Rows from block 6, named by matrix and row number. Each number is 500 + 25 x the weight over its row's rms, rounded and kept within 0 to 999. All counts start at 0. Numbers have three digits each. After the name is the row's rms in percent of the matrix's.
# c30: last pointwise conv (model.blocks.6.c3.0.weight, 384x384x1), inputs 128-255
c30.246 118:470488501499462495541567541503500487560484520483528492450493500486478442478502467473509498484523542502493469508501492438506563487499509482537551485539517523512502515501542498522491536529537491510472497483484453468497536484473507463473517469509497519497467499481466469454473498484519474474497479486461460490500515531519492493476554502543499468512484492567487497487491495485478530508508
c30.247 104:482495493543513571549462519507536472521504523520555506483543540480493459478515457473477522504532475454556500524483520472508488508491555527484456479507470472488527558503508501519506464564539509475488450521467458473520490510482496508506535505496472530484483503501494508484514485506481449461459510475513430508481496488501495490488493491515517467483486518501441466490515502491499475492473
c30.248 068:490540532511491485486515495487498521480522483502453462476500517493500471474491506496466500511433503466495494479523507462479503520527520524495508463475490517515477483488467486515494500477484503475503577505527502511529502488498508505515495488479499489482464471467512529554490520470497494486524523437505505488539483506432511491470437507462466497410495493468532469492518497470503478461466
c30.249 093:505511524508477526524490454495526501541506461480514492504498505484514477493506492466477488509489503480491474490476500489462455498485510481487444479476518493481510519501501498455506469508514479465518488490527459475525500504515527529515495502485516516477512530496509474542482522511538510468433492549501454483488497478429487495473529496506519471485500511541479505498504538494497485444498
c30.250 097:547546515548464508523477510479548492550510462508528498521522495496476519502552510510495484476498501472479495542526502467473493513515515504509484486489498509474520523487492517502506463483536493483494501517519460488499550557521492508481517505518543502531454498468517525555539508546486446472473501454511470508489491507431528519554530503536543468437506529474510495515504490513522488479520
c30.251 106:515498490568471522522469540508533475529502511504488514499507494497488503503500483446491518517530500507533509521521531495494492490500547494501492472514480511471491550498517527482503477523518528483458484512496485488509484502506460477476482517479498488472467519465519507524516486526508489482463508450524406487484434496441524485513456519481509482530485513466500482461520498512485478490500
c30.252 114:508472476482455475483477464485481539488509524500484547464538496475493535484509494504491527517503517513503515497487453499401462512493511492486475487522475479521515418498471491450498494439518493482516491503510499505514529478514478479520462492535504494491462514450502538503499513569470471480470497476486497504514475494465493509516498508482503504491496507476517522515511529503520430468531
c30.253 081:515497519540505506514501486527509487567511443530497476459463505494503462469516486431493497522511491470521509553526521496492552496460526505520508474524481539529534518482564535527523479482531536484505430529523527486528530497495479492505509455542518507525469503458470497544506520531501482481533472449513509510470489541444502518517470519470534506486483523527503505534496484512508467546518
c30.254 077:508520490487550514518533512516517491437520468482492460471531536507510461529523518543561504490520488489494527522515476495567509522504506489496491522462569487499489523497507479535507494521511502533522545474503500521503511510514509499500528520506502508507519490540501476507522490500492485531530496561522532508527507513526476506521516477496501509555498499489471502489500514496512517526485
c30.255 070:528480465538439440466520501474472500525483479521453498497522498499504486467477517481402515489491496479514478496505512501500534515470510518492492482497435563456492506442503515509500476529531533518500536497445536503544493536500511514507478511476511509502489481474501491557506487462466519517511541506520501518470511544489540495467463537445496496475513492533481509520476465497501529526501
c30.256 080:508520504543485503511497520505546536565508496505541528512488475554519497516486520489531530487525520475547516520490481504464503500519539554510501476504558566510475518541563516501509512554505498471489543512526447535493490510496512517544493496519525472497479507486476482532499512505511496509455472486482499520497491506403454479533481477495512483474483513520531476496513521528515484453498
c30.257 072:528483496509487520521489494495520478505500495480498528517536513511488494493521447462422467511516488490493475541477516455447500513498506478487482477485492476472496499466530506491511474506547473443434465519472485479567492535537455527485513507506514480511466518473496476487504473473485465447459485490488470518467502462468480546515513518473501490446500513519503453511508505500483481497459
c30.258 106:484528519484493447464540509491519510478477542474498507486476459495532458470485527456497489455445539532535456482545502484462522470483484491541521496502479522543490493527488500531468556475474512471500503474550512556507519461492486459539520516506471516510478468515489508509469498473516503470518514484496447491537490493484505489469494481481523499444478459509518496534528460482477482474519
c30.259 084:546556514498470495472466499478463515468491472528430457508486508530499511437453510490459460495459491493504499494513503478453507497477494470491491494520511486468479461468471498514489525475497499514481502484529475511436505496497501519480500495501502522498489504490466482505488506503516505498490463459492449507506414472427477530524480510438487493539507490466484521522500501506509477507487
c30.260 090:447515494512490520513472493504501480508502480506501502511528521507467441522545491546489500518517490472522508503495510521531491487499519511458498476511557515488526507472504501496509489551527516492486496513470474486481494506497455495489522491501505504495502505462483509484502464500508438465465514502484444480509521520489523461485519530479520499445494507504517456510522478494484484536509
c30.261 063:502532494520432478452490511511532530496466491445469526505499516486451571496455493481456471464483517519520479506475523509485496511526476480453492468512450487530507501473506549506512434479469473495491492500496490488474467513504470499477524505474512476535484507520510500516503449519516452437517527452491516474469519482443510491485504498496518503481485504494524486464460484510514483504496
c30.262 077:516498495529515484478481518496547515449491489505449544532487479461477529467498503480486503514489500478505488480491512571549530517507520498493472559548501530516485529547486543519519480529505469498509462507465488486523481471499529497507505507503491482483499536516517515481538487472465562534479491484517467474492491481465478499510488512459472489491503482465490513505489514478498498491471
c30.263 081:536524497511464493474484484523508509494528485502472572522502527521460576513480504474440469520475484488471501527509472504456493507532490481495517493554505437438508473463467528494500501477493501467483494499487494467511482502507447505463507520488514499485491492443509538514489476517502420489440506468503460516510476504476495548479461506487533469458504554477500426473541491470538508461503
c30.264 128:480517501504515473503551539505477516511478560476508522477498485529520506494511510513506485486536522554517493479476520528485522475512470496514517496525501550558481503520531514491503517490507548477521498503493549526510519474503515486508477483515476482493482505474501499520470508504501512486534490477495527474520502513468548499487474496467481506499481478534549504492527517491476476509480
c30.265 077:481523496512428503492478504519439525486531489508452518479524498522477516534494516525493519517470476508474462488472484457493486507480510479504492439486514493522504467494489531485484502484467511511460494482540486495474507496517483506503527526463498527500469511452502525489503483460539422486502503497520417522523541504469501535463491508468508481494494521525514452478473495544530498480519
c30.266 079:483486485501473486521469500514534491578493515499490520512492459478518506469504520472470467467509506507512499478513478480465518472499561516525472492529480543494516509523543518495483520502528504480505500483497512532527492466490527497535485485497479510464510486497498488497486519476530527501498470534531495476491466475468511477493532509501487494493476491544501506487492501453498468486465
c30.267 098:489486491501443499520429511465517483499523514518508502478496459495469519478487520468459495434497496483552494519464492474464473494484496475494487443477457520516519519507466483528520492522500498453480494511508475489499482492494471482479496508486498529500503518482472509453495463530477481477448484481483444498476475484484510516507480525477518467467495507504477484523518497476500455485522
c30.268 094:523500539470571499516519459486494513479487450485494497530497498510508466535493517566555519511464503495469525478528500527548497492498488511495487550472582510517506474437479479494543485486454514536516579512535499537527444486484526498528518507501503510461498524528501507506508503466511520554471488505488508516523499502521453511514481464493483501542485515476492505463523488494510522509508
c30.269 073:462488486526436423460519479455460487447513467499505483473530512499518452489493466572475496525453519480503525501481455464472486504524515493498481472487503495520551453459471501518503549449491478476454503531513494519512560519500490484484473493476519501477447482446505528531484498474495475490517514463508488530490533511485521487507495501505476480433504514519465491486476484526490456496500
c30.270 087:479473478488487497503489476520508514479527475501488504511514486453468498506519471493492487534523487498498496514501493516473501507498536491488480515487518467483493524482497490498522498545502495518481465503484450454501514503480507502492503516509469493503486517545496475516497480511499514530458484520513480470486517490489504488465472463476499466485501516545471493477491461487495517489459
c30.271 113:486519547488523472469537492492481534483506493505564506552497479532488529499510506523483492480520508518498503500515520548473552492481469506522507531517527543518521469496507510505485477481522508502525535460515500524486516484462513485508492493485498508486495484496484488481499532469497498480471488466478466486544511543455529473454509486528534496468479489547500504495512488489495498503520
c30.272 123:466483496503497488494545460485471535493504471478460487484503500455478478533482510538478480493497499512505501482488499476499523469499474486514541501520547470508473484494486513496494518472511486502499470508514483483461527501462504502477535493467491528497516485507462487461484481474506501507489511545456517486558552519511484493478526507520496486500500497535490497485530472489499543511504
c30.273 095:498521502518474455484566488502491536437496503519410531501511513516538502488465500476451495500498498490494493499522493492478521489505494477505509479523532483448491517503532531522501508509512512499514504512527469519541502498529502459509517520470524492469497472504517506480476496491498474500475528536520467493456508479443488478475488493451457508486497466484482484498512478495517472448492
c30.274 184:479480500472509519540474468470467476480510490511534475482539505543490477501550487527478516524495489480503511508479475505484481520495490527472480485471492489490516457498488481496520493479486475493487522507464473482518481508517472511487494499508526474479484512484511528452516483502479486496490523472514463522497466472472491517504463495471468485450526533473488460476487512509515482502506
c30.275 101:484523535465564472491539470489476510471499532496504488486542531479529483522515535557559540511527509500490507503504481507467517487519486488507505554506539510514501439515491518527494532488453481538549511493533495537481501441468513485508509496464473499513505491506486510487485527477523561590531519531493488490525507490484499480497505480496505502504517480508472531495544474466480499509506
c30.276 094:506473468520468496489548473527495489495498491514450492491487494505495501530476494502508510525500495486465479508500492496517551517496504507551550490512484504483504507473513541479510477484545513477510529506469536480518524508522512502505522496498531523482463518466519513552525519533489465467545517463483520508479495478479520515486472519471473496425506524513472477495499502491519497496494
c30.277 074:506497483527424479496559487505488489526476524521457488459492488484482474492452491436456479487533513467510527499473512435455525489504513465497533496531461519493492517540530514485494479487522487498488507514478524467502532509500527470510546516518505528507505490497490479487512465477481439492498509495507519487503478500469506518471499540490469532460529486516456508499478521523507492501483
c30.278 073:506503493521435504469497444488437474536495479479468485500519527492539436492500500504450514479514516477519465498518524479430480465495484501464507478453431500472471515458523498497457497481524518489480465499457461491512506506542482497469469481471510486468516528516471486530492483465474515532477546574493480490454550501479490488460475493500519492495484489529489499462501498517519519499505
c30.279 106:463494519494495474489510536533473507530501525487466499503474512464490483496494544482467507480509562510500477498515477523476536471505497473537507500507472560522488483513495478507468503502500524468510500492486497504518497479511472493521479502500497498516486478498508500495473489510504512491495503478511494453473510512448543477495476508460490521473471478499579522497463502457468488496503
c30.280 113:483501504436490486482447484481446478491503491494498481487495492511473504499515477534478509510457477493494485467504460510468487500481484493488483488458532501504523461471489480473476495487465460465461543513494442464487443500495453508474520496487514533479485477484475518489495476489494478510480497483503455501515517491485499495494475507457489476415512488535489450487513483512481478512510
c30.281 109:517490469541490470499540521534544484555508492503473500492488489436501501526523494474456495494508468476527484511493513455503545485515511494534529485510459565483501511499583508504501472525543524492463543517494525486512527509544520527488549487527523521504478495483494501527533522540489482465539509462499514496504504499470514504512509507500515481455510521528453491490472488530515483497520
c30.282 072:508458445475480488509466503513470456482521508496527470497514483466506480493528500498453517525497482506544515477483487473416447516515500509478468515452492477511498467511492499464505498470484480457509501478518490475547461507501451513521491493490514489473474518462525534502512487532470503485497522474485492506480483455468510502531491471478513464431473491515481475467484532524514457472480
c30.283 116:518570525563482499488553541502539526524462506469483525475506499508545465470499527506475496470533517490512448489569498485497551475501515449493511485544515524511466514498494508525471521557497516487534520486530496542510539488500525495522525477527459525536483504500491509544495510480515497493498483495494511481513548523459506460478539503506502506529465479533498499508504478468457502490496
c30.284 080:517555493541479451487458507472467485467526498495496508463501501537507534453477502477440476502496474486460521552461534492435536518501513468474484504545425485483524489460465487510499455422517484518484472528514532471499522498500463516489523535523486476507472498464503523537499520543497469443488485443521481500504452476463505502526519481477509539484486515495513497536492505487524463520502
c30.285 138:519520508504462504460518494524498530473501482487443488485510504509496503491509513493475500501483503523508500510494503497484500499491511483493504521492508467510491485497465527492491496534509481497502502482546496504461523485472517493478522489500501536524470501520469457495502509463534495516469474524486481511505544506440492491493543495525522491535490488503496531523475469482499510491485
c30.286 084:544478463499474455483542461528504455533525479494484507493488487512511505478485497491464483500494509520476476495487513468451505476497498463558488478488474498536498473474566517492492502487509495519490507449523509483516528491488502503503485486487486485506493501486501519516499510530489484442503481502482499494525500522477477521487481493497484519498483472500570509508501501506482452456521
c30.287 082:501535561509570469500488483470475528460525474482516487493501501484543477522525535544537498504504478527499497476497518508556512516496445534503483522498552494489506506503441467507486490495469504527547513473510490536504493490498562491538536504505480487514502522527468557529485524500525507516562491498508520487499452483522508496499487508492504521553502487503487541499521509495503492518478
c30.288 093:526501463495408497479463498506528495473513490489432559530485500495498521518486483512459503499515465509479508524492515486487460507492525506477496487529515496483490533534524532539493486531526506472492432480507481478492468481503526526455496520491489499487505500509510484478483491495525489481456513568496481492485507501493506473479503501499498486521471453520493533506498467478472507462481
c30.289 140:496508521505485468500587528523469518492511550510474542519510530498500489486483500524484512489531498495511500535497514492466515494541509482516529474533536476500484494512544557500492507485528545492469478518473493503522523491492518482511488506510506511446475505475513513489507487496486450482489505473499489468450503494505490492491502488480482498490499483516520462468506516472498505456507
c30.290 093:509474475480449464488485510497513491432512519512464560515501502465437559504475470484470506492515499517513507500457527491463481490529480486488504506506509401532491454501456536486485468487464502509465440518492481438495518480511477496458511497489470496492473514476505500461526438504480461485506490438500447524511500465487483511510494505469506484505529479487495502504515524506498519478502
c30.291 117:503475506478442467500511508502445507484529523490486522460525510469478467495496501514446503502496517507483493507480482477449475487495495479488507479475518488477522486461491529486494483445504515472446506500496480496526469508509469495478494519496537496474449480467511509540516488532479444501453492477518481520467495505444530516501498537485486488484489518497497495483495519502507479465501
c30.292 081:511483503477546438468502522503491497440506499516476471492509505499502501503525507541472514486468478527496493483504506537446502502496494491481492504496543480498490456490467495454494487482497445514507489503467527521471508500496509512502481523486509465474510541528513485474483489473519523520471484531461486475467537514467526552460487481478506507523509464466527521490498510484492481476511
c30.293 126:474507497495455443494507533508471533490480547469517519489491465523511537442498507430478483474526516520546465471510489504477501483503462445479513484528420506494417462537512501468436533493503474519499509472508471547481515489478492474539529441525480509500511476499476513491505506516480508505527460470487467478513505524514495475477510476478494513488475477509519496510475480498500502522517
c30.294 118:499498482487486515490540479521498501518487511504489489482499502501492508468523503523475504514503494467478502501533487480462531481506476493523523510475483515485487479489529496505481462469506476507521551497509502505518498498503507488487524460518492486523483471504484495498491494506525525507530487475479509485516490522487502488484527484533484515478478497531519525528485468497499491521504
c30.295 078:524481486515456523499490500490508481509525470510504482504511515521493469517505482516487488529482494474512548497518490470461472498490502495496486466470529491479505447485514457494496455495472491474441509529449468493513468483493431497491509542463502517479492509472508507505513482481507447420467507463518468490466492463437508576499451494453503488480498506488495445503488490511480476471457
c30.296 084:521468471487439495501476480481472486507495501473529548532498497448473502480495508462467482486499495513507454467539427496477450486489480472489448441484477461492485481539479503469488443494501472448444481502501469460540469482524465468481527502496501527489494491457527504474477457495480462465482471517487439488471489479488507503477495485462498467465451522509486467510495486521514487468490
c30.297 087:507486525461464514524437492508471466507475505482515523498524501477478502508543450531467468505534492489525503473482480457475467512515514517473460448467475468500507509471493469464511481520476503473478450474479449482513467512496480503482489525515511449482493491448481512479509450520512454434478524493511439500481485488506492524496448477477512461439509512467505462491483501493499482457493
c30.298 094:504510491493475500519480500452521458530499485480522510501502497508495472460501494482465489479473504493496479507493461494461462477478513504515440490478463539484504507508495455467517485487490485456514474502464507483489487517507474502485473510501522495496468510462508498530498541500468491470508484489539424488450490524469496519523510526469536491470528483483529499490466495492507459509479
c30.299 158:470488492490501541533504475485495500479502474508545476479528518534493477506551474536535525518505503490525483510473481511537475520469505502470474543452535479493506481521491460498509512536480481512479512511508470488485489513520501497508507505495521487495510499516508472477509471497483496504470508519492447495499509480478462496473504493517478483486502527498481491477471486519505519482506
c30.300 090:489465500524467477465482460502466447499495458504493506475513528516483456515517494516475490513501492465536504524482506496500512518512486506495468465467530493481491484464497505533508472502511494456479496507481491491495469505503462515484497534505531478478480489461498539520513485502482451440464525467538466496485483490473492528506469502478488484442506508465499468477498510483486490474500
c30.301 132:476482461455439456448511486500470467493495516471492520476493472501503472507484489524478482482458487513499472472512466481488522471502478471505481478483565521517477462485503483500499507501487483459505551473506490490486514477471483466507499480484492515498499489500478478483458500475510483485491472482477475471547534526491509464429510483494477487512493445529505513490488477490486494496490
c30.302 111:509483481463485520500453460486467488490480479501514460480508486515473511513524475545478489516459476508523508492499472507484482487505488489497466489454502490503500474441486468493516490491463482469467510495504486487494446519515474519508515521458505496492458489462503502505529457485491437467498500467513451517493496485456508475510450495459471489446509513488521466486488474510506495484484
c30.303 079:526519499479460484493458460505490495492498477491467484499510518505501548507493490493440483516464483502495491497517450506473491509460533511537484486493460493450510508479496525482500493527509481456475493479502471498482503526478481493473458546486500501502450501469516518525515483488512498499458487499497482491505505510461484493522506509476509492483482492508514511493470508486513468495491
c30.304 066:537500484463452499467477463489529488491511512491416542513511528492490537518466509482478481499444479520513528480513519464463466487499493482569521514517452512491502489519502521480480539501480501483490489473493544520547490515513507477505506538504506516487498501473525501493504488526487502468528515458531495493467448458465519484500489525447520482519511507461536457523488477498506442491498
c30.305 124:532522528494494475479504453463464522476495487475503472489494499509523462509449531550516498459486511507500495512522507484504517483486465511486512512528574522499492500506497509504462525496489475483532535472498471529519504470504530484535571473481484534472506492530488476504485511484503497511492499517508508492514482507451485480478483487464478494499489477508522484528543491499491494471494
c30.306 068:476523486553456476509499505565521488575505532511469495501473463493514500478491519480421488501491492482518498524568518500438487472528501532525494475494442517508504494482505510477484509487525512471493471474459476496547470456515438485498478487505520493488490483487503492495465457513511488474518512483495453507506493488451524501520478507468490505496530491516543506509498513523479461464538
c30.307 084:506476465473422499531527500509468510523486480493532514518469491500468529497505489492468499513495478507484501492484506468438477480479515480504511474500533535508510494475527534481494478512526499439481505513502520488465484506452467489485468502491496511461465492459471498476510442474466515500480483483500449506517504518459468473446526465495487469457484498548473520483457500464517468488514
c30.308 099:445483520486459498478505474521472542439490478492471508478456492451480497531483489516510490506462523512515493477475497535491490491522477498503525482474528511531464478486463480494493519501465521518445518463532492492490497486476491496499498499498494487494475471500489475507487503462475446483543506497509488513498527490514502470457503493473496499503493486543490486489500470500472509497504
c30.309 091:427494478483456488496566516531464531482486527496450513442494461457479460535502490507520498477525510539504472510472520507508519495513492450528563526495512489554501500550549549514494497515498540490462483486476558482520497499546509478451524482513493485513513501546513470513504449518471546519534522522510522520506515464473509514484529500475488494468501518529514542511476480504504502493474
c30.310 113:498538543527496448488506551499518516457479515480488495466514488504541478498466551482480500451503508555513459485524498490465521461506469461524520518514464497548463507551489493516442532507504507472531500474531476566470504490486507476556506472527450510524505509499476495514479529493515506483532504485495484475481472478454503468460462487473535537442476450500483524506494494504449457469481
c30.311 085:516515537471526462507514487442462531434502496504498534536504497504521547517519511528491464525439477521473520490510469533464493510499470508491505506470581485507513449517467492468534498462460497505461533512484502500483477492501491527506531505504485499485502516510506527463492490485512496496460495496489473505500500467467518494504429499428493517509509498491494475488524512465473496454493
c30.312 081:462528533452488493500538506472547517380499503497454483481473518467523476524503526535492522491489486506475484515517495494519480504538494501471512530494534470521498522518459500507492539490476510506504480486524515546492536468497567512536490511471478516518531513531506486533481535478515511530536502522497517508471529513506528499514523491517495509525500503487477538488519506480467517495502
c30.313 099:504496483537429502507525535529502502544507508499463553492508486494482562460461485468473499480542516488471506479522500483466541480499517479531522487571460562491471495512515531518472487523552537510459456481476515496510516479474484494471482457513480490519526479488494492539500474543496492481528488462509538490495491500480537485510498503511500481491502495471486506515477485475507510504487
c30.314 107:478518485505476528461548539494520505473451557476418490502446486487504517494467505463491492490510541518536494467469527514480478486507452480527506502505438464530437536543474481474474504529477487503512511496466486514542452473542475496493506504504506466519494463509517494496502472502482504475541522464515476482484483490482504500483466477462477498435490494483524464456485499503479478518505
c30.315 077:481492510535473509547525556520522500584510506507520528506518506490476485451524462472456516483527523460531493525539547456471543483494517501504524448512418562518492499525568504521488448516527505492495458487515551497517498484517445527499550465534503507514458527468505478524512512466469490444553522479514486524472511528480540487507513532502498458486506487505493488503469512528517461523479
c30.316 083:525483499517478518515522496517467476488546502489473502506533561510494473499498503523466480520512502489491523526481505498495533521512529526502510464500529497493507475455467495534517481474513516491481503504497486479535450518526472539469514507466536486502488492439485491497486479504463448418473509479524453518452480476412510531516460541501469482435513529514451484494517469527514479451476
c30.317 128:488552542490490491478530543484547526505460557486481472471482483510531475499494535508512507492494531517528473505529497482500533485503495471528530509512473519540489522551511470538458536525504496503531530482524489538497507459505521474537515480520491514518492486507502487501454517460523514508529509481498469478520487518437505455472480464496487525438463490514501523515507478481470494469492
c30.318 072:547534553480466467490471488476491516539505490473420522488495535487526479548483493563509488463448527493513556501506507459493469474513499495506471480460569513501459524503534535546422523522530480521498520492497516506536536495532461481504527507495506545496495471489514488489506497481535526528500514533503503475494514490483528475493486507465515490495500500506502460499512501529533491473510
c30.319 095:475471471484474510530486498512482457453503489507502469469518505505457494512506459517465509548480498458526501525493486473471485523506477504497496467449499443489519469474500508519493480489484484487437480494486477480538477538516435514480491533469516501466455491454513500500511454541472440476483492469533465513465495488492519484500460496486478455456506521492486459482495492498512490482478
c30.320 108:474510467510450501523508495517457510541472538486491487476501483445491486469497465487514502459511522478507477492513533450475505493492504451485511477457471526506486499518525515420473510470529512486487478491487462476481548489496504489508521489470496517477524492495520499479495484517460499487519473528507450480460505491493495496496525484513527475482505488565495474467469514514470522433522
c30.321 105:517467484488456523475445515508539493551449523497483499499501471433502520502472476506488469437453524496508465485475483474489457483490525481514480483465490527512474535516533493474473505501489482453527505484466460519510486485528464496514507500487509523489463481490481531511496520531504501500448483482501482489493482482488504470487494477501528500458498507506524472490472520495493473485499
c30.322 068:537505496534450503516480478486504491544490495507501469503493505511537516527485514493473539508452513500516508501463461479478511507496509516510474481489503496506471541462513504539511487514495497465499509488531506493508499512552499531510502527507486497510453481528531501510517475510520515481501497439511506520522405478445529528503449515479484527408499524450502499484530511515503428475481
c30.323 075:521489479464537470476458467491491504433453500508495474495496507534538506478504556530497524527515491519511509494494489494473488504487431504501505503488543460488516453458477490539517504463478455476509510496485515505503530488481504466537482478486517487486517484512511524485468499499509538494479527524516498478561476522481532516483491487524495529508484496496524534477499485524504490489491
c30.324 099:514502507524482475477501544498519438493499527504515506525519504518519512492490511478420485476512479455540495469513526504473536496531519500523478449518468493441485500476503480499471509513496502501477502503464466481510506494481483468511531506453509480482512499485475481521503510449501458488470505489492468497439505486502505497487471506482465510442490480502502449450467458512508520486478
c30.325 077:507482498472470438483552480500487495482462507490427493467492480498540444517489481539487499482444512492522494494504478473443498495520476493476518473447501488498487476510504479497467536484494510508488508460472454497510493487542469476504489488478513502473471468477545501505516478516480475488477505454471492509475475453490512503515454521453495497445514487505522457486491476516514482476463
c30.326 107:488486532501486511520476537486516462495479551472530526494494481478488513476505494510462516481529488507578498481531484497494498474528499501505484479501478507513474506562508504493481523543490530473481482486467511511513499465511443471498448482525490478500496496481515483469485483491482529490557490460475516483496474474506542491475491486490450472475477470491467490452520473484484478508490
c30.327 129:498517508535467508525480538517509503554477536487518457449471460470486482462497504493499505479505537492551462517543484465544547470502529521554522503517510568518485504524560479552489571545503529497476495461550476502503515466498464465528496458518471527548474473509485488514485495504509508522518494493488490489516488481461514472473501471500494474475466475496525490497515462482471483525483
c30.328 070:487515478471457468474495516518507535443516532526390467480505490510525445487522527438485484525427481499482488481462514454483472511502503512515510525472472502493482496518473507517480514477502503455493496502499489473502493508490503499530471501542516491475514526500528481506512484528472465483491511468509480499464502463486506517477474525469476484466509490520514480517479521511504491487510
c30.329 086:499480501496529502477472516509536496495503443486506515528464470525527563480474506425450511504464473493537499489514479522434477493470502475482466485492453477528527480516427487478513464513478514477529461482477535541511512494488502498507457497521493493498510510523481513497470498491495499497485530499490477475450462473462549499462498521462488510509495524456493508500494475495481447473498
c30.330 087:521513527491542448469473522476530526459474516491462492501491485456527541450511536472510488469475506533518510499525494531474466475511480467501510530506518527558482481578483507531483516489474496492549457493538499549483512506483534491531474496525459478513500499507498497516466523484525573573533498514542496466513503468469533470471507475453509533474462487537500507500517458472455480485494
c30.331 071:492474481526453505536504489505469486519525499473489531526485512478474463479495469495471507513506528472535514491495490461464523508482504523509467450505516510493492518485490545462517469506497500413446509528471479461522486505515458525494497517511527500478492506481539514519489503533494448426469482474498459508451509506480506461515421478476503455427478501532486442481497526480479478469484
c30.332 077:488524512464462447482532517480550509481496486479413502502483493495497499507479538476512503498450510512462495478498494566525475502533501459533525539499464480503492518544448500471510511505465499510463479517502535496579501482520496522501493519497521488493493488531520490527469488495496471515520529531514527506495504499482543518486489529486487519468494520521522505526507499487513479523501
c30.333 068:450519533509473540502491506521481525541513467502601445495494468499496470465507483499446475472534497491478500476535466498482522487479509494500475479492523522479462481485502490498449499522513517453478503483538551493449506508456475503515496495516495528500517520491506460497517495489478447485514462460457521490512508527507503503491510489510491499467468510489493504514507476514485490498508
c30.334 087:497542497494451476541490450509480471494494479522467470467492484517502473491507526478490489489496501482456457508494450466442496521472510488495515484457464505534517478510533503512503489532533486490473488497527481489500484486501492497502524480506481484512493496461514502545494518538482483463507510453493471497423444454430465492514516504466465496447486487491466470474478500516490461459457
c30.335 092:498480466477434481475507509486454493465490503495469510488499458465488462505466501532483493462432531503536461502505501438455510469492481449529486449473528495459460480505494456477486537467484517472460504483507471480495489489509461508487504469476489510457499507470504494512511477489469467502508499474474461472488524501485506488506470502466481416453472485507497449435491468485492502503493
c30.336 103:535507489506484454454485474503473520483515488496402524522512530499485491542485475541500486504444458484443493516503500479495486529526499492508540522521556459501514441472481539518512539487507482517496498501547455480516503525514489487487541516489504521497496509522489522529504483496472484543477506487523438495521499479463492523521481528495488481509488503477465500510551509499518505474509
c30.337 064:518539517536502480490473505520495510418509460494479481514539502513508444506495514539486481506470490501483476482542468521466467497484498497515540509507489493509514512459493525498525480504461514483531503485519483527493475496483488495499499511484485514506479515493473492499525514493496471470526491490529489482533426464442456476483518484451492503466502498472491486525535537519479465484484
c30.338 102:462519509488451478479553494513468556434514534484436460489492480463497481513475511512511497487499552541523464494507519471535516483500482440523525536471523489572482469559517519531468567498524523512526501473548548530491581480525524468515483464526462490507499487519485421491478511470512552541529496518459475463519536486499514477459543512516497540505483483515517540516523475504461493515501
c30.339 093:488485465470433463469499499485485489476476499488440531487460486526505530489520498500477526507477484519463498512480489540451510518515493518523534473516421465505495454491475511513487495472529529484509456493508557471493541505492485505484479484520498494514500482504490508522511489488480470483541506478506523498510512521458540498487528505490547532510467502478569526554498470482488457525488
c30.340 086:526522520536478488495469514511490490557492500506515489531513493500483496489515505510463505481520506507525504507508541464414486470484511531494470441480454519485484508515531497478480477504531518461507481517480461490505499482536501506501502526473504485483477502465515492499516480520505447473468496479509460502448459452466507505511465496476533466444512509507481492521502500511503433470475
c30.341 110:489509473485463494459486510509518479505458519487499493463452425490484526437455480450485468453512518532474461473534486494469499467481496474503488475507477478493477500511521501464489470522492490476509471483510512507489524466493534467479496492521470518497505488497464469489460531457546506476525463492461498473507490546498518479468550514491506525538475465484514525511506462468456487499470
c30.342 123:510479472526486511499524540506461497519495542510487502460476473459476527505462477431466525498493491482496508515459505479488516490517495510507527450512400542501489525497536535517504458479527510501517497497460545512521503497495495497472514471539521491521489493450509523523509497524477499458542506464511555515527480524515528511503468513503499511514505499450525501545469511503521466529524
c30.343 075:503496499501461483463497494468482482458487496504471505479511528475491512491486460452459473458495513485491488471469491478462469491497467523498489459470460471550500522544511487468497464505542494481524475525496501517464554520515538495475477509533516489530517509502484495493538517499519492471492482503519444466492546552470503494478549492544524481562486489497517522556507519517481507487485
c30.344 113:499472487477497454489460511483557504479540489523495454494464501510482499493489471459457504501450497477507518503504510494433487513493500508482462497497475478511518497510489487530490501518500492457548449494509485478458544502474516500460483510508478500542525524504499481480490506498528485455488485547488450487494511527480493498485534489513533492514482504495470498524511481478502476502500
c30.345 082:498511522481516476461484492518484509501473482487493515475469491498521462487518492490517489487508505478511479521546479489492547484462502473501474455534490528508470511544529467521467488520511523483495457506508506524470504475505511467505497478502459524513490507498482495495493519496494530516491499501516511506485478494454512502489460508488491488446488495536526491487512470502464461508446
c30.346 090:541499474518430471473522499503514452504524499516406507482507494485481544511479468467496508480441514515471499512519498498448498493501500496529524473501486518463502503484510513444483482466502507469460472503452455507520512501507502531497491538506503489524499489472515504494497483491491484499489509480512462492467482501437490491512478508476510480525485501493531524497491503487500459490486
c30.347 091:505484466469496463507474466505495494465503458517483508475491521526515521500478486493429503521491458489498464490528501516409518491495472522512465487519451463481501444491484481499511475468509484471516489497477517513527495498499489501518446505492514455521487475479498515550503521521481492491462503483506435502460491514457488498503489502493493522512525510493514513495500508482513458470517
c30.348 078:521513485481480498472443488492558554444489486494494559540515485487465598449515470453498478500497506564499485475472490514468486484480445488496486512550477462481530487508491516516488530515476459500474469496523502500500544496505513487474509524506495488524531530500470497511491478498512500495478489501500475497482494520478533479493512482508498513515455473503467538512486491490491513499531
c30.349 081:484537500472409519496527486501450502443500518478478450494498508493489422504508533542546488495494534508527453495501482461468478489522502501512491506495520470513510429495510502531479571492517497508524482497551519516498543493517493489497483471474479472515492487489510422503496531497488516514507499488495495505510500521476525517494512530486525492469481521514467535491551467517474486459492
c30.350 099:526531487546459453479468570518549504527493525483405496472534520477493494476482542491458510471538506494538479518517512512445469482506485503520489491514496471477486514532473496463476460552511501463465499512470518451526466500518526487509507492487494474451498546479519472498505465517519518466485524525528462488464546476432515481461496481484502492507494500480568524486476456479478508454478
c30.351 085:512477476535459501496487497501502456487517484523483486475518518545480463522526480482480468528497521457507500528486509465477538527471503500476499471447481487456508503471470495498506509502530514450450507514488536485540484551529467541491473526472523470498471507445499506532518472471488444433475513483520480518448477474451498526506417490479485464404535526456520493490484504493547480492459